{"model": "image classifier", "dataset": "stained colorectal tissue patches (NCT-CRC-HE-100K)", "train_examples": 45211, "image_size": 32, "crop_scale_min": 1, "horizontal_flip": false, "translate": 0.12, "cutout": 0.25, "targets": ["tissue"], "num_classes": 9, "arch": "convnext", "isotropic": false, "norm": "layernorm", "hidden_act": "squared_relu", "mlp_ratio": 4, "inner_norm": false, "drop_path": 0.15, "patch_size": [2, 2], "depths": [2, 3, 3], "widths": [64, 128, 256], "kernel_size": 5, "mixing": "mixup", "loss": "cross_entropy", "head_dropout": 0.1, "init": "torch_default", "residual_init": "none", "optimizer": "muon", "muon_scale": "match_rms_adamw", "learning_rate": 0.0032, "momentum": 0.95, "nesterov": true, "orthogonalizer": "polar_express", "adamw_lr_other_params": 0.0019, "max_grad_norm": 1.0, "max_steps": 23600, "batch_size": 128, "epochs": 66.8, "lr_schedule": "cosine", "final_lr_fraction": 0, "warmup_steps": 4720, "weight_decay": 0.03, "adamw_weight_decay_other_params": 0}
Rows from block 2, named by matrix and row number. Rows with one number belong to one neuron. Each number is 500 + 40 x the weight over its row's rms, rounded and kept within 0 to 999. All counts start at 0. Numbers have three digits each. After the name is the row's rms in percent of the matrix's.
# fc1: MLP up (model.blocks.2.mlp.fc1.weight, 512x128), inputs 0-63
# fc2: MLP down (model.blocks.2.mlp.fc2.weight, 128x512, transposed), outputs 0-63
fc1.181 133:533560509445457512483494489500587549473499468482442466497449486472429492430543544517463522495479445443532489548502502505447571459469388455516506429520430534449434460528514456500437553424482516
fc1.182 069:457521537466519487425465485507492501475525451575467421459500468519448517537545413478466504551530486521461489537524453476531498553475542498501526492518531489505472502491512501523554555473489468
fc1.183 089:500444495469505528530499541379485465517572510451525482518381483518451532556503501454573517488486508488464562546510481539474433558521450447496429466495504494450532479462464494510495487531481457
fc1.184 094:538512500524514531490521550507576530507554389503420508534504437418467542495527463504535491488492492495445499530486501535544583466479497500481489499499471510503482465466479465454537489522493486
fc1.185 130:503482528488490530409508466510470466476482545503515531540455542508462508487539517508506442483462546522456510476476386527466442483461593504473482431487581421478547421503537438541491545461532508
fc1.186 101:505502525569510498530498398463498514439568555466523491465504461498447459525458549540482474494489451398522523537473584503491569518459539529498532573527467467543474463527487491405440505507474503
fc1.187 113:503565510516430470511502513498505570472474489519457567471489510456504476487509547506468494536484501391553430518490426569479411527519493447530484529554534490542496523534494527520498540501554520
fc1.188 112:491468544440418500509464503465479584402495515482540437584529476454546535550466508478506538495476506477552440475465477508492466471467535541539527513462414504550481473420467506540498513472598505
fc1.189 108:467463508473496559578508551485542465539522454481592412504505577471423530477463484574495503558518545505421504576515551512459558524444566468518496451489532525539535558458525464491523464555569442
fc1.190 128:518513503636515429454494495547451505422490535493492464510486495468444496477520476490524501492589525396454550480475506539499529542473468488477481498545487489508492498453482515471490480580430520
fc1.191 055:524520540417537487441497463476537451478505518547500471501478487472486573548527501502463441557500505565492436488541442522515568486380545526492484546418482515506511507527503528510484536469468527
fc1.192 097:498523542500550530385490455521534515538425485483486494430514514463519452505478514478498397530477426467494531480487497604441543494503479523456479500501468471503502486567499525423445499591480517
fc1.193 084:536490558553460515548516462481495485490532515497449471508450461510534495511477474506487536493482469530505571458500515410427454474546507513468476507518491527492489464460546471498482549464534526
fc1.194 116:528482521530529465505506496511551591459507476503462548522560477493446491490475484506512472461533440485486508424525543546513514449502501493460487471553521474572461591492566446398444478525490545
fc1.195 092:486473510513471510530484535465472488458545477504468381513474473495506487507537530482432476499523497533411455493502522543520471435460424557516428504576468456480481583481502571484502530514517515
fc1.196 073:529524495480538529478528563481510485496415506532531451438573537523471495487512523490473505476536488440493497488530468516549497492485548594480552527520549438468590593583404461464506484450615487
fc1.197 132:517447493434461410575581522451493653477541472510477510463484536472464483486476515565516453480526458508519457490533487458467544552469495549413514502520565511463451531503520473472480520495506471
fc1.198 112:497544456544523465502500459535400489512579477565455504477522457478480442453489556535487479551515485445578485569495514496485496492512525459515532492555476520414583491464499521471531436459452436
fc2.181 115:547527552524524593406535463485557555566496440493459507496426516531454484503494546536525547505494510587531487460515480486496521496477507521469485545434562487576478478456439512502428509494522528
fc2.182 074:470532530439499495550497566491567530456561438551473454527523476523496485430518508472458486563519570387534471543572485547447498499508554492478521488528550544534521479418439548529503516490550447
fc2.183 099:485406513522560482511537526594480505476489521446514447426449532459584492499494488552471501547462541497555511547463490550543501492513521482503408467564479483502511478474567500528364527500480415
fc2.184 079:517562527480492433482525454448507500427423537520410512495486478602510518460570493428579495605543533415535532526521537523485469547491507545524517476543484469481472513512486463487442501540513447
fc2.185 117:528516481442443553531504476524572478467537529502506492498472450555544494420521518569550492533456528480426468524458558512455526505535473437503498525491555535446440422484466479486511481540475540
fc2.186 101:429547532444554559517511549416452488535553440526469479543465507543533506546463496453445525528440532471478472534519446573525430590445480489538491533502499494458521504590506500517535495492538496
fc2.187 121:446385544573505464463517465482494586487473495516511462529529489510507508506467494537558499494495560461471513500529472410571502439507525454570506509460455516519484520461525464442432447578526502
fc2.188 100:485446467574508469536492497402497558504504561609547469533494512587497536482475473481576524486571419523545542490518520503478507504481514495498494528577446592549515464494425516449423499525444482
fc2.189 118:457431444557519431430497501509530518515477474491481497518499546491455495523482482501499422473547576467512545526532489464529531459519522578511487529465537494464431545512568445539498495519540482
fc2.190 117:525420505512499544522500512528531469558534517571461540521484549546571508516527496422497489485511499522469490572488510478532489507504530482433515479506507500494511518537632477473486497558432490
fc2.191 049:525530505479537454514424508527505499509525457628466471512488444460565482447487471504485499511546549415590533462524555528541487476563446416468461511489497418472537436574433471505478512438562471
fc2.192 122:484545495472489578585511451476468449522567524512519588493469537543489516485483571457492439479492464493493498467501517427507510582481529466453452565433572479497516447521490546529519455541553483
fc2.193 089:557509547460528518442495500474517548516450471501480455498455549483601479458524527510498433540575504495482499493501490533487529490403524485509500477521443450507508530467528508505502549487447494
fc2.194 120:499511572493548550527504564449523456465509539491433463501544508445577501541483510492488471528534497505560435510501527528545596571482522526528445515503476548502485524490545494463527470528448459
fc2.195 102:484488461483518519488541548545457454540486466526474484497450520453524508496604517499565469526513522478526469504480515549532474478515515559478524516438457423483499559513533487519501494449484474
fc2.196 082:533519522510528413528553515481440509571516461533488489493488532615483516530506564583536469559458484535496440478495495412493599462566496462538544484463507486479479546455505495505513482448551516
fc2.197 143:475482535523529517466550501428522468511490514470555513416562506481460410457510474483510456534519519477498475491477453472526456489519450556497449554509529528556518481450566489583511526486525579
fc2.198 089:513508498495543594491418518516572473547449443499415486506475458474493473463513520500429529563485426403435493508538508544528460475528461517527416538558534486432463471502462468508506500450486480