Weights of a small image classifier.
Model: arch convnext, activation squared_relu, patch size [2, 2].
Training: 23600 steps, batches of 128, held-out accuracy 98%.
Data: trained on stained colorectal tissue patches (NCT-CRC-HE-100K), 45211 training examples, 66.8 epochs.
Rows from block 2 of a small image classifier, named by matrix and row number. Rows with one number belong to one neuron. Each number is 128 + 32 x the weight over its row's rms, rounded and kept within 0 to 255. All counts start at 0. Numbers have three digits each. After the name is the row's rms in percent of the matrix's.
Before each neuron's rows are labels from the 100 images, of 14976, where the neuron reaches its highest value: "colour at peak" is the nearest of a few named colours to the mean colour under the peak. Only what is clearly more common there than usual is listed. The data: stained colorectal tissue patches (NCT-CRC-HE-100K).
# fc1: MLP up (model.blocks.2.mlp.fc1.weight, 512x128), inputs 0-63
# fc2: MLP down (model.blocks.2.mlp.fc2.weight, 128x512, transposed), outputs 0-63

colour at peak: grey
fc1.433 088:083117099145175081101050073134088131062166152156100076074119141123133111159109159108115141131120121072173152103140125169116127089117161121079097085109107137083075111073113123149133064076183115
fc2.433 106:157118086123108061073119110134103145078090079163132102134141078120120068118101124203121088148178130157133150096083100166094110082154125112166083143163102185108146069095094139139110084143152155

colour at peak: brown
fc1.127 069:159141164125070093121084155150179134138102142149120111155123170170154159111108168129112121159122088182170113143149204088112100130091122164090153130137139114093069172144105218148116116101139096
fc2.127 055:120160164061135149150119137162177109096117133147107079113099145147122160066149126114082113157119090175068127115163170136093163136102112143186135135148143114108102131176059170081134125086179106

colour at peak: white
fc1.20 125:129103149113086087127092114125142122095117106073128145106147071108081121146124173069089084138098135169086117079118093138118162122110142093109111140053106119104115172135117078157164179121194137
fc2.20 140:148116102129104175097105131128130126175065142166065158161143142174141106109155134128085149143054136117103068184140138078121085152099122110119130118063171196174113098153119050116106099127102150

colour at peak: brown
fc1.485 091:165096124113115101166146172107166150128136121145067101137200132105111115120045119112124163129129098106169161133113168161138170155138155173170103112125156112195136158119162104124091118144109103
fc2.485 100:145108162115129097129155149136141091121123103174113117111168090157210134059061115102145154171162085150087115112173129114171158158114164134149059082120136101105101142121150130101136177119141141

colour at peak: pink
fc1.248 079:051096149113113133143143099145085093119118172110103152088166150169109125106164142102116129118145124122171052149116086111125120118159107145140107144068093124054105142137162091131185185080069137
fc2.248 075:052133129091157175115165136109145068131117112133117141155156105133132198112181101078146076152139097137117172162144089118184151161172133106092130147119125124154079035129144153135136156065205140

colour at peak: pink
fc1.439 122:111139080171141109128149084119119208122143083132184115109135117133142175079149095137171098121201147078034116099117126092109094103102118088134138111133148103111121131117138141091149103164114129
fc2.439 118:129073104129129090126118200136054168135163108152129104074125095150136092167127165154155142136122093118182196180111108109089166105143114105134145173140095102115156131144182152161078134181138153

colour at peak: white
fc1.405 110:155112119103090143120137093112163119159120144080114083191084130108121114109120066154130149083110126037177113083087137113157166124120180094118126076091138127046100039100128083113077112113076115
fc2.405 123:128108158107108078129139101113100090064116095075158021139170103160117093144117160158134153128135188112093160162069127152079088107093110124130107146135086131131120168104140194135156090102118157

colour at peak: white
fc1.281 053:101126114118065113131106134142168112115061144072147095180135179180154132085166142155073131188131122123084093163144164137100064101143141135102169186118153110097100143204101140149098115151090172
fc2.281 057:140092143114147113201159150143143118184162066119140095041118156105106117072140128107092120099138105170110162112110132135123119141153101123144129155090126148180121125120103157147105068103139144

colour at peak: white
fc1.300 097:157140124095099169135113070132173123087096099147128116141148138119124163146146164126114138064173145127095179172136172103126139134078140071117111155135156155164117141094179145095148161079149135
fc2.300 114:180170163121118188198113171188114156141112165148125120119202139119094128079087114112122135122127093103184114149115172152139073161088161078154175177173095099190111122127143080141169099119155064

colour at peak: white
fc1.467 093:139121142115092167130114119107108149072098119157087147053098095133163123063102139112155120158114159125171151170128109116141146120159146109102038113084147161179126091153155079090118104114122132
fc2.467 105:079149076132130097171159169163154118126137138102112144153094113123166073109126044073126114070179112115136157153111105109191146073156100122146156056173110048124129132117105106124174076129166163

colour at peak: brown
fc1.267 124:160043131100129210117161117165171105144084153140069087090132107102107147142105111092171137114126115117114080101129166130131090153107079119167117141227081075151081146084086114131133102143127130
fc2.267 108:119135106136116067108154131074152141117128160150153142054142119140099086095161088137149094133152129086090115127123228186099134138095069162108098103152104093155133200098090164109119166151155114

colour at peak: pink
fc1.15 113:138132143113111162063138060138123156059121147137151074132111116101124149100099125135093133123114106094205180144150141156130123120091193131133095099083122131107108108148097148148142155157125147
fc2.15 122:154113156076142083155152164122083051180180100093119157132109140119119122168173140135128148127123125064136112110120122090137132145184165127188142163108124181087074114140141181121080158089147082

colour at peak: grey
fc1.417 090:120153141121135153116147121158093193131181163113140122054083088123156122115120149022114097116140083159121188107152114193148145125157106110114115131146154121141091134184130110120135158185150132
fc2.417 107:131134156160082072142156114152150154137175156119153150147115191122066153133128110150142097164121121153189084098151103098114110147184088134143109100101113041124108100110144142126110091136094172

colour at peak: white
fc1.219 107:151139135117140145134181123172110067145082167081167118175172106098169095148086128149098141073140101109106111150146077131123143149145200185185148130103181118114148124115050093157165123109115121
fc2.219 130:123122161120166092160120142093100140098145196121123127136200144183169129176075149145158096212119138112124150130125124136174117070188096104097139170130142081171104178111155153129102106168104143

colour at peak: grey
fc1.234 079:115127113132107137138109084125119131102152135182125091140158105137123107154082138105097116142165117144100178131148083161168120096065175128099124151133163161131062188106112176180106107091108160
fc2.234 077:123114054129143144115132130094136117158132053183176116152132102163123205072075141102146134165146139116144127049103161175105121131204096144155124087100134113114135150115102123155075099143090119

colour at peak: brown
fc1.64 110:130109088129165119130123170119098118197120130090121126101113155108067149120148133148152145101207134113142162146141168161058103170125056107107135098159093045123138125144071137106095092154123105
fc2.64 119:121102095134098141112166124184074130126165132127084094133087143111153149128174109090114146127064123140145078130117126130213165083129101144185162106090141146117100143104077069112124126119105075

colour at peak: white
fc1.338 087:165148079188120137114148108183159156101163146120160150158153079088120077099057159109122138142135117135157129104255169162105125122095135138111147085111155103084207114108127116110104124111128153
fc2.338 071:083122154156172116118144176156084094118074087175136113175113129133141126106113174085107132150062116049104137106057137135139208111083192120073077095133149106110100097148113114182169145053154151

colour at peak: white
fc1.406 074:148186128131161141129134137117122159102165072099117116186090077151113125133154141178097151092145113084132064189114116157159101092113150125098095100166110129128164150164117174186151144117107171
fc2.406 078:181128193125105099151110098103137101174161163095156141138125132096072128093101147157093136151140065151125092093124061135104063160143149141143069177099192117146167150125144136157124131122119150

colour at peak: pink
fc1.502 087:071146116112120147130069074123144114114244177146111118124131079076086123095100165138147173083171130112131109154147114144143116118150108072160125104075099134140159051068089111142119114134084082
fc2.502 099:124138115102111132102198146135109117125064114141097152111114122105133086143096070149121129102129097074133135122168163145104073177096087116125118146129115179147076038091127061129121110139180093

colour at peak: white
fc1.221 097:156134130094127124145140145105188137120073181095087067201181123128119196136159206112122154132085125126115142119116125138142137121162177091167148083103105146057128145187133119122117094075123147
fc2.221 118:121117127129121146148120140111125180168133163097088118098158166120088100142096131127083127136129116146096145091130121116136095207170144057110137164089213121225088115116172136117159138106052154

colour at peak: brown
fc1.63 081:085067119136133090102135121185143099131167162138085166124164080115130178113111092111112109084108154132133141135098119131085155160130169102131163116097113041153170043163130146152121115128081128
fc2.63 087:152118091050141133086093198090115147136070162169124115154192114109132080198087163136124150121139113123087154136148132149194146099215148101173127106113079166088136151119159159130101120186137114

colour at peak: grey
fc1.17 078:117100134131159166183122115138153121128116141138128142104111139150177143161145087163129084208131176117129139122121190241115159098152120142115103155133111053069128141089160170080104127156165149
fc2.17 080:124126158107132121071086116139146107137151159176191117171089154064134191043166141116097087162081103163172094163144106096112099143109113090086100096127123162139151053125110100179081075162142126

colour at peak: white
fc1.392 082:137127155147098113140151099114146125150177173091171169098153125161097196050108117091129153148076165085120093095145176162106164131070139179139135098130132051110115092169091149106135162100171112
fc2.392 074:128168121099128100107179154173133136113114100131182134162119193116155145114162127101102102130085114168138135084120130167138175105130090059137091093076112127096107130129197126116123152098090109

colour at peak: white
fc1.157 103:138155127091118153083088124132127122084074075137160183190151117110116120071152158133125125145102171171116121163149171120097101165124106107168178180102150157159121111133154140126111143131113172
fc2.157 099:216106131099151114161103127184165096149185122088146108085114118115136204059118134152108113106121053152111144167153156109083133196176127090147136074142165107177152089167112132139124076171121149

colour at peak: grey
fc1.259 161:115130155136221193150185162085066181116125136137117124113132080102122118153136130097149157101109130197153142113144130159113136085123158124153095104177101136079148147094181145133093168173143125
fc2.259 119:107125109104120040114139108104116183100144120115164191150083115090169141103123077129161094157110106107116124124117197112141126102100134171147159105132114098181106148099118084133138177181145133

colour at peak: grey
fc1.263 088:095086118102124145144140127096097077075127088121147150134046109121129134110132149111153153114084121122144179051129129126070101194052073141081142098087125117113146084107138159102154104063075108
fc2.263 077:095083145089098152144095172135121130148125097131104124103124130124217137159114154130071120137179191168174097159178132133123116117163142089109030150133106150113100130136070224063122111143139180

colour at peak: white
fc1.428 014:140140176077142107155145152105154131119099154110182172108087121184121122164146095093107156193200096094032131058099161149099146153109162122075186171108110151110169151133198111158093128145133169
fc2.428 013:094118065097111105158106046134157110082122100111168107190092124091167141134091092123066170088112085137161103142148087100181131166087143092111147101156146172145100125159137084093085116125116154

colour at peak: brown
fc1.354 116:154119072167115098161133114145123133104090114140158095120116149150110153111104112126115160143207122115157144165099155148107088128102156095066104054165168132122160061144130160107160049133138133
fc2.354 157:147132126184140130140197148144136158090115079059131067090193102122111130148094154164145087103139139134081177106146147092161104116122162119141159104198090130129125134157134028158102149111152112

colour at peak: pink
fc1.340 136:070149132119103152082111149142146166150168083112117130168118095205122124079090158137088145093149106117129110138148149121144094117096165133112065105119159125086099116135088114144151155129153167
fc2.340 117:089152118144089137057114109133133144136122176160067121100113116132100146117117149166159083098131140108118135130111127105132119143126126101188114105122089199134160129050119077130097102063144095

colour at peak: white
fc1.242 016:160099140134121121134146173176075146093157120130151088131087154149114144119144127179078134113119129131112115121117157162051054103083063164148141149137144108116123151121145111132121178117090175
fc2.242 013:110160150114103112172170136108081119166096122110181099099119175140126137098108119150153069094065108172186084106131105154155068115166061145171134182149170122153137164162187131078124106203171137

colour at peak: purple
fc1.429 094:084128136146145132093161155139120131151061081070121079155130117161099129112056091157134123149121055141163170168137120149123110148156141143170153103117147137115132146122102124224141136073120218
fc2.429 091:124140152103114138134076129121136120155117160076132105099107142154076122136108137100152131071139184119121097155164116156151111094147123117097181096156221147120123121128133207063106101100130173

colour at peak: brown
fc1.204 112:138118080119104072135121124153123147065141119107097110154153086089000132106125116080118131130138158098151157102119153173059199128108136112050125132137084132149119119131142131128107090150119149
fc2.204 158:120140141132105136156131150090157162100076095148155166124108173151201102116142140132173114139181140092124118178121151164118113138134112161117128139117097106088146095115116135135112177095167157

colour at peak: pink
fc1.391 105:125112092144106132181153120131090135086141165137113134103148157094082155150085093121114109125111131065199188114145136165174113141162128147121077180126097108140059091095123138070070070169115142
fc2.391 125:106193159162128134081093128116146096121121107114145135120093107147093145099127112073137093115134185126052111091063137184130121086085092092112142152152113064135128082148131085137144085130114119

colour at peak: white
fc1.154 169:122124117105092094227137165142201142144129104136139138195188157137170164128092114139124139151149124133193044191141138173104115073171122148143174084133164158131178120111138145137167127145170111
fc2.154 161:102122154082181134142165061107133112176196150138149124139105085111142130111100135117121152130127167137161202129132147136124121115141149154134144142066135053111061143112079109165099137076108141

colour at peak: pink
fc1.423 075:163101129102098139145179110044110170121199101078164169135131184122195173090111142152127118122162131118087117172178112091112101107135130110109169139075129152140115113158155197134084156152129129
fc2.423 079:170094121170169167144134097173080162160134081158224118138122169143146122197163134131125151123137088166182110211085141166138201124122076108172179102162058115145174116105097138149113131112153149

colour at peak: pink
fc1.83 109:146160100134210097126157157156162121163124123141105090112117174135013160069132090167137132115100136158076166165113161128096161138175133123149104112147097087178156129138119152095121111138146147
fc2.83 114:203034081184130129138132141093168130125156140167145186118133177116121093100115103140079067113115140088114180140150039097124122060102164105135152167125144133146140177120111094109126137104099129

colour at peak: white
fc1.78 109:121134073160067087153158190207128149105137124103085132139171128100144096081148127147112125164123174134132127139124128145164147145093086134143136118163098111117119070140148116141097099123121105
fc2.78 105:097171149102103128038150136147150175129119140118104106118179096139162098124144104108123118092139083125194119108185166176097137095130079126157128178163136077158118167119127137118132145087122188

colour at peak: brown
fc1.412 132:106153161151130123124189161147134149128131116112177134179142176190091144142118154134127129093184139180148187113131161161116124109113124184173154132149101119079109114162147114104091110164123104
fc2.412 121:151139156129153070130150141120173127191165086102177099163146147079191168171129149177183076132108112153115122186115105129106100079165114155081208142120165101159128132157139127110073121143120132

colour at peak: brown; grey
fc1.353 101:079153108147174169140159157091133134124155118090136114135193083105095144099122114088134115101126085133074224150116107124069141128125077095119091109096129108128141159118051125121164146116141095
fc2.353 122:120161117167070074146095102187120133143187138143181075077103199159134115134146198142168117088174110122156125117117147128172162092150120113134100077081110132144120084048096139143094113122114072

colour at peak: grey
fc1.232 101:120144081124191121092130139105118133153095100171095113103100110148150090078104125141149090109134152143066156121132103092112094116106104137109144149093123111093133101117065149174113141130151161
fc2.232 096:122173179152108175173147115086125119147134158081135110127128149109117127138128115163119129078162186127129117100133175170063124110115162109063097090120118156125146154068124114127062145141130147

colour at peak: grey; brown
fc1.468 096:130156129148150090122056134136071083133071127137172082122170085174115098113121163116108134144161110121147099140094136116108135168107133088109076117159138093151103154137120097136032140193150119
fc2.468 089:127154134059151174126126109121152140164099098129116090126069135094161117172116143130114163113166086153118126121068081144124163133095169107169106094085110147103142147067108064075202102113140104

colour at peak: white
fc1.264 074:155140087151160125162124109155107115083086074094176170111169118116101089109103182148124165141152122145130140133050062096142160156130194120095028110116109097128120064097114127172106121117060082
fc2.264 069:114117105156090152132150148177133065109109041115091140107155099164076109041131085092093138099151118152116140135176065180132189144174099174122101093195145126098171101156147115184118115105132124

colour at peak: brown
fc1.361 103:157106130163128164113117255100125131113075120154118082172121116095152148060121120154173119098175107101160137147103105121133103098101111132206183127172133120180135095153180149124148114113166111
fc2.361 116:166234106147087117130103102114132092142085141195137156115131119163169109068159108120142184108147133180123084051136167176104157121168086117113109095092085095116136089109127124100131159093154084

colour at peak: pink
fc1.35 015:140133108066145116127101079145109163147098133126148131120139103096157085103114125170116154143111119174117143087087084156134063210136148185189120204113137126110176125128157168138160167122125104
fc2.35 014:087086186170127116112100141139097140149156115144125146103108096126148131173102179091101123140219155077117153173163166186082127105169168122127131089129071099110151116124169105131155153141155113

colour at peak: white
fc1.134 112:121107152137118149148145154137129177104081157061128134118146138160095122153163148072118148131123126148077094101141144172107151113174154142080193110126126101147162209180080142100039114193175131
fc2.134 118:093100125127166107113104077099104115153097118124051132124112101186138137153089185177143150153075106086130113129151124125132108141143112137122181121144104158166055101082120103099075073081096097

colour at peak: grey
fc1.230 119:093145139106130117071142069133148141176105127173145114182132173170144060123131121143151124133089137174161158201133042154114112074135131119093101087117125078098126115152091109117138223106130150
fc2.230 119:127139112140063146123157202138190119158178128140133067089111119144104160161136077096146136120057136208077099146143126136125169129139106107085160113106137137108089080100140088138156178143136179

colour at peak: brown
fc1.274 100:152094148138110109174134133150165142090131149101105200113140093145067150156151182117153099161136111108098125160110107151096123122130107088062163086057094068145126140158165134152159113134162145
fc2.274 119:177124118103132155060100155131071141139122161113114109124190104146099102172089057143166103107139149123083196138145087167184112082128114081203120135159124119142122171100124114123115072160153130

colour at peak: white
fc1.454 075:078134141133126190151156081109124138057114110084055131147106126171141147112161091084111115097115134068146145125145121101145178182116095164101167155082087135103104156095150130159174115070150136
fc2.454 081:157077119141129166159127102108127164105154134147124145160072103055115139188111077175053107146122135099122127131168110182119088172160082075184135123151114159100180102107174138113121100114118144

colour at peak: pink
fc1.261 086:130079117114127146134138151156147064127177100092117122122088054136155105122137126163130135154102083095165103126158121108161157108136107105181143148116150179102142146174116106127060132091146121
fc2.261 089:176154117150134118119142131099095162131130114113149149103110169121154073170122216126168094103132103153062155140186115112139166130063131117096133156052136164154131148130122145066123139110107119

colour at peak: white
fc1.414 103:120156159121097077167104098123133144101237179099125089131102164111110162125105118121084128108099146101138090082123150106153153121087090135170113090125138132114087132086161132121052070174148092
fc2.414 109:097194115166068111118126162143096127153058143134167147103132124126143112177105079121229118130129188096135120101164089148186130145150083103092107183135182137108127058136118120117103107142173118

colour at peak: pink
fc1.245 096:066130145203098138144174136095103051135085130163121118126124105160058125112102094139107180112057113127128071171123105150140140115122111075152145128130118161129194145087125129107083096070133145
fc2.245 103:177151089092090081140100111086084079098113146129128128130101107146089085116108174121144154112117118167100154110112147225104162150140092153096155135093088089058092120119094106149111088115091139

colour at peak: brown; black
fc1.178 107:160137110145132125218120129133150107148130167134102114170188094141107144162105102162170139151202115120133174174138106158103070175132133164171091105155154123112199098102120169089206117062161081
fc2.178 108:172151146130106138100163160101161053138142149130112120108180111147162088114103094127146159170131095131070118170122114118089184099020144135117149076106173121080116050119122106128108106104110138

colour at peak: pink
fc1.313 123:114071122056116097113190122138169173108206108086173154139091166139128076123085123116156097190088103114083123074115103103082111111096156144183119089137155135091135163073146078120121120162161129
fc2.313 130:111200135112099178137139103127144125169087156117177159159070100148067143162139138117130119118158119098165103126097165161087097137102122118100114122144126160097092127134100124141115142136074126

colour at peak: white
fc1.463 116:086104140085097088126184110163031099128105137094119114133163146136132116136197108113118110131158130124139137144030110127120133150086066124144124165112134115121068112110123142156131130204092114
fc2.463 097:140118053186156138155156134129154084146090130111096063152172147147108145162162139132071104090171127095130120153099165088125107123074188137072059091133135146064169141107138136151153120158148190

colour at peak: brown
fc1.373 056:079132113139101158171092119119180095149116132096103145132166091116156168126137152136112161121150096130140163077115206153075150092116180101166157131116119131188191101178064114118148074158096134
fc2.373 058:118093101144114136163108128111074074110093132092101140144175119142144112178128147165116144099126162172102154103142153142138174130142157105163045156126108097107139086103124096144118123142077147

colour at peak: grey
fc1.349 083:103107113096114150140184129166100091117122149147158148167104169112127123100154117132134110092084123088144176122122081134151031149072096138074093153172142125161112129139116109112095112045186116
fc2.349 081:085079152153191104118073102100097130153085163128127113077104166168213125114094174097145157178120154206090133121125126111102094139192126127147080100209090138124149103130135182124130089137126148

colour at peak: brown
fc1.315 099:159157121093171143153102091123192124142095164115079093182126157133183136102153131111056209121110105109125130099104099144117122119105117127166157070128095119062134186117148107137143134066117166
fc2.315 101:118148130130184106109085155176172142134174171163097122077151124103141105129046173128159107164151110143147097104152158138122100093219112103115100173130129086150076087141127116064104129042121127

colour at peak: white
fc1.364 111:120082121130125135127121140178082067097163138122148143146202112079172142132128113160142073143121125079102074139121155172135140127135134156177138129104188116133171181111171094132168135170118169
fc2.364 103:135062121107163126145082144061183163123117133119152112096174104175134139166112107116099100134137142124137202055109115091116124184151176101149149142138121160176160169162158134147114126151147148

colour at peak: white
fc1.92 128:072082124114071157165062074172125131084108082134169097127107159153076099181112133106128073146120114124182095161147151127138124104111108143165119084113128114148116106121140131135101141152157170
fc2.92 120:115103080114156077121087148103163123157085199164197143128133149180148129152147088063118098084133138109124084098120158073130115145128156093123120154086152113117122117133186122145121125070116124

colour at peak: white
fc1.70 140:059110163095109062121094111088163110111127122114108112160109136137105156112126150164159040120153128133147126124033103100097142155068083116099160127143103143108104101165114165107093142133191094
fc2.70 107:096109048143158114137113125115121112098105104157172050151138151182144112166201143151112151073122121095157092138114176113108156152122167041103124130113163143086123123081158072107179077087123137

colour at peak: brown; black
fc1.210 135:138129138104135135167076237118123104147121113108152114159138148092098128113100108098185157130137143076106132152144103119142136131143122172109133235125097147190129092098142082119076095127103097
fc2.210 112:150165111131116067138168073067206148147144108170121135093136155174175169015152141118180093172093104159084115142120110134086150142124172124101147090098128148122102138089149102081144151088215137

colour at peak: white
fc1.471 064:114127103092133079060091095073086090088145167125148090085089115164101139115182105098037147082105101152079082140136182090146153089141159141139194165139139137126126142147118170146114142131147121
fc2.471 059:135170126131105158190169161153087088128138105116094110157106116138127185145165083119129143187139077140119080172116103128189130098130137014125082136082120145110064079151150088083154067122142121

colour at peak: pink
fc1.98 119:121137111125170097167079109145152095080110112155076170185145109099138121095092121143171133112121095156114152134131094127204169096128127175114128114094153103099155102106160200110109119134106134
fc2.98 100:102163138136174122104137125111196122086099117133123101109151132126076152100121114078134120070159139122139171167199150181121201130115108144143118039146103117145128169108112102133144144107119071

colour at peak: white
fc1.239 085:171161104131126146155105115105150108113151129118128143136123176209123143121069157131110088142132162170191122164086110135133114089070111133110166072114109091136104127136187146200200131089146171
fc2.239 086:125155136110184158113179076128135155151147167113143160089161126151136153068120188113092149090123090120099155080137123145110121162131100098135135182099198072097146169142133117169125144134120143

colour at peak: white
fc1.121 061:092113098144108128157182112090126146153173105156079156135115102184123113161171160126151153172092100113083101142186133116123119139130178125143180156099159143105128103133119068173134128083146115
fc2.121 063:092127120124123143126180118125152186093092091136127157131109152109083042102190089099090129091063105071117115127118116136095157165101105152170145169110141161094126122098164164131143143059155069

colour at peak: brown
fc1.200 083:158172105116136232105118159104143105175086130038168151185128185154133101071135104096096118104116145141145217060130147131098100132163143071133180125182178178145157128142185122173128112163159138
fc2.200 089:119142106142091080180122166176097123150161143097164121101161146174162127155110100088165147132140116111155128096133141091122091182114129160069093164171156100134115075146120138099123102141137168

colour at peak: white
fc1.420 098:150178138145153096103113157153080136123176124114122160128172138186131147152114114103114186084162136112174154133170160119115169121161156117118201108153169141078143151168141164124145154105198169
fc2.420 095:131094104074173123176143151124057110096108140185130055091124153122085140141144152165167164140096128053152127133089100121185162181113068088112158207155113108100092072152161092118161121097117130

colour at peak: grey
fc1.61 118:103155064122120155128155095095098149115114085123151171137042079086147119109153158121130107096181139173150159083140085146185109112105128090146161115135099153092069092116088160135123167136146132
fc2.61 127:108115112137082135211097078085096122119113118088130112152122169137117104129182095146112173097070156104122160107099142079157138089183158165128149070152077230151148142157119121096170174134157127

colour at peak: brown
fc1.25 098:133143128141144127111085142118160058082015170139137096156174175166157117094143140113177183089150114143143080157137137140125125144097145106138129093109176107104096152145112133107126134111145154
fc2.25 107:125161175127082117170113151094111183128110118155134079108154114114104142060123054049127151157124120106097107105102125184131168075160122136103159133063117093081178156098095161091111115096154147

colour at peak: grey; brown
fc1.477 099:174143142128103187108139131142068073153035139170119146095156142114093132119103075085119126100139121085187154189132121137140097174193131217139117166149121176131119145166094101065102133150115122
fc2.477 113:116176138130083079159118134183087161114120162184134098137153131123070120146137186120105110101101144074122153160115150105146129112123142129101152106123129084060142160125123051140127175133165153

colour at peak: white
fc1.140 075:140063079133138133148115097112108094072139106060156119133139131163172114164169135081100098115133144140072125121128167155183100117115130154090156110183209101112127160144165117101123173104144142
fc2.140 075:092112114061119181173110116154098150127112140124182148076134127069137135076086128102096150152084189145167072136127080210146151154103069178119126097134080140139108146159115141149146126128136104

colour at peak: white
fc1.65 091:140117120148068121136152118132130139183080127097110086187150117111078127116133131113105178118123150121104110117128094091097052054182071125126164118059166048115103132131089149199095122172103155
fc2.65 098:145124120124150129093094147196094070126169102101172109098167139089147122163118112115120126127117170099155165111097162117128071123171100148160120122093075099120138163144099119120092133104126095

colour at peak: pink
fc1.432 119:144114138157135104121121169176093107089109136147164104166090142113132131103099071147073132118096156126095139101103094141099100130078162125140149121117151153111123085110154091155161136103135138
fc2.432 137:089150172117089106160143059155153117139146138134140096118095130132147109163131105144129106159129017094159109070197177125117151141167169129176101091097116165104144136141157102154109165161158150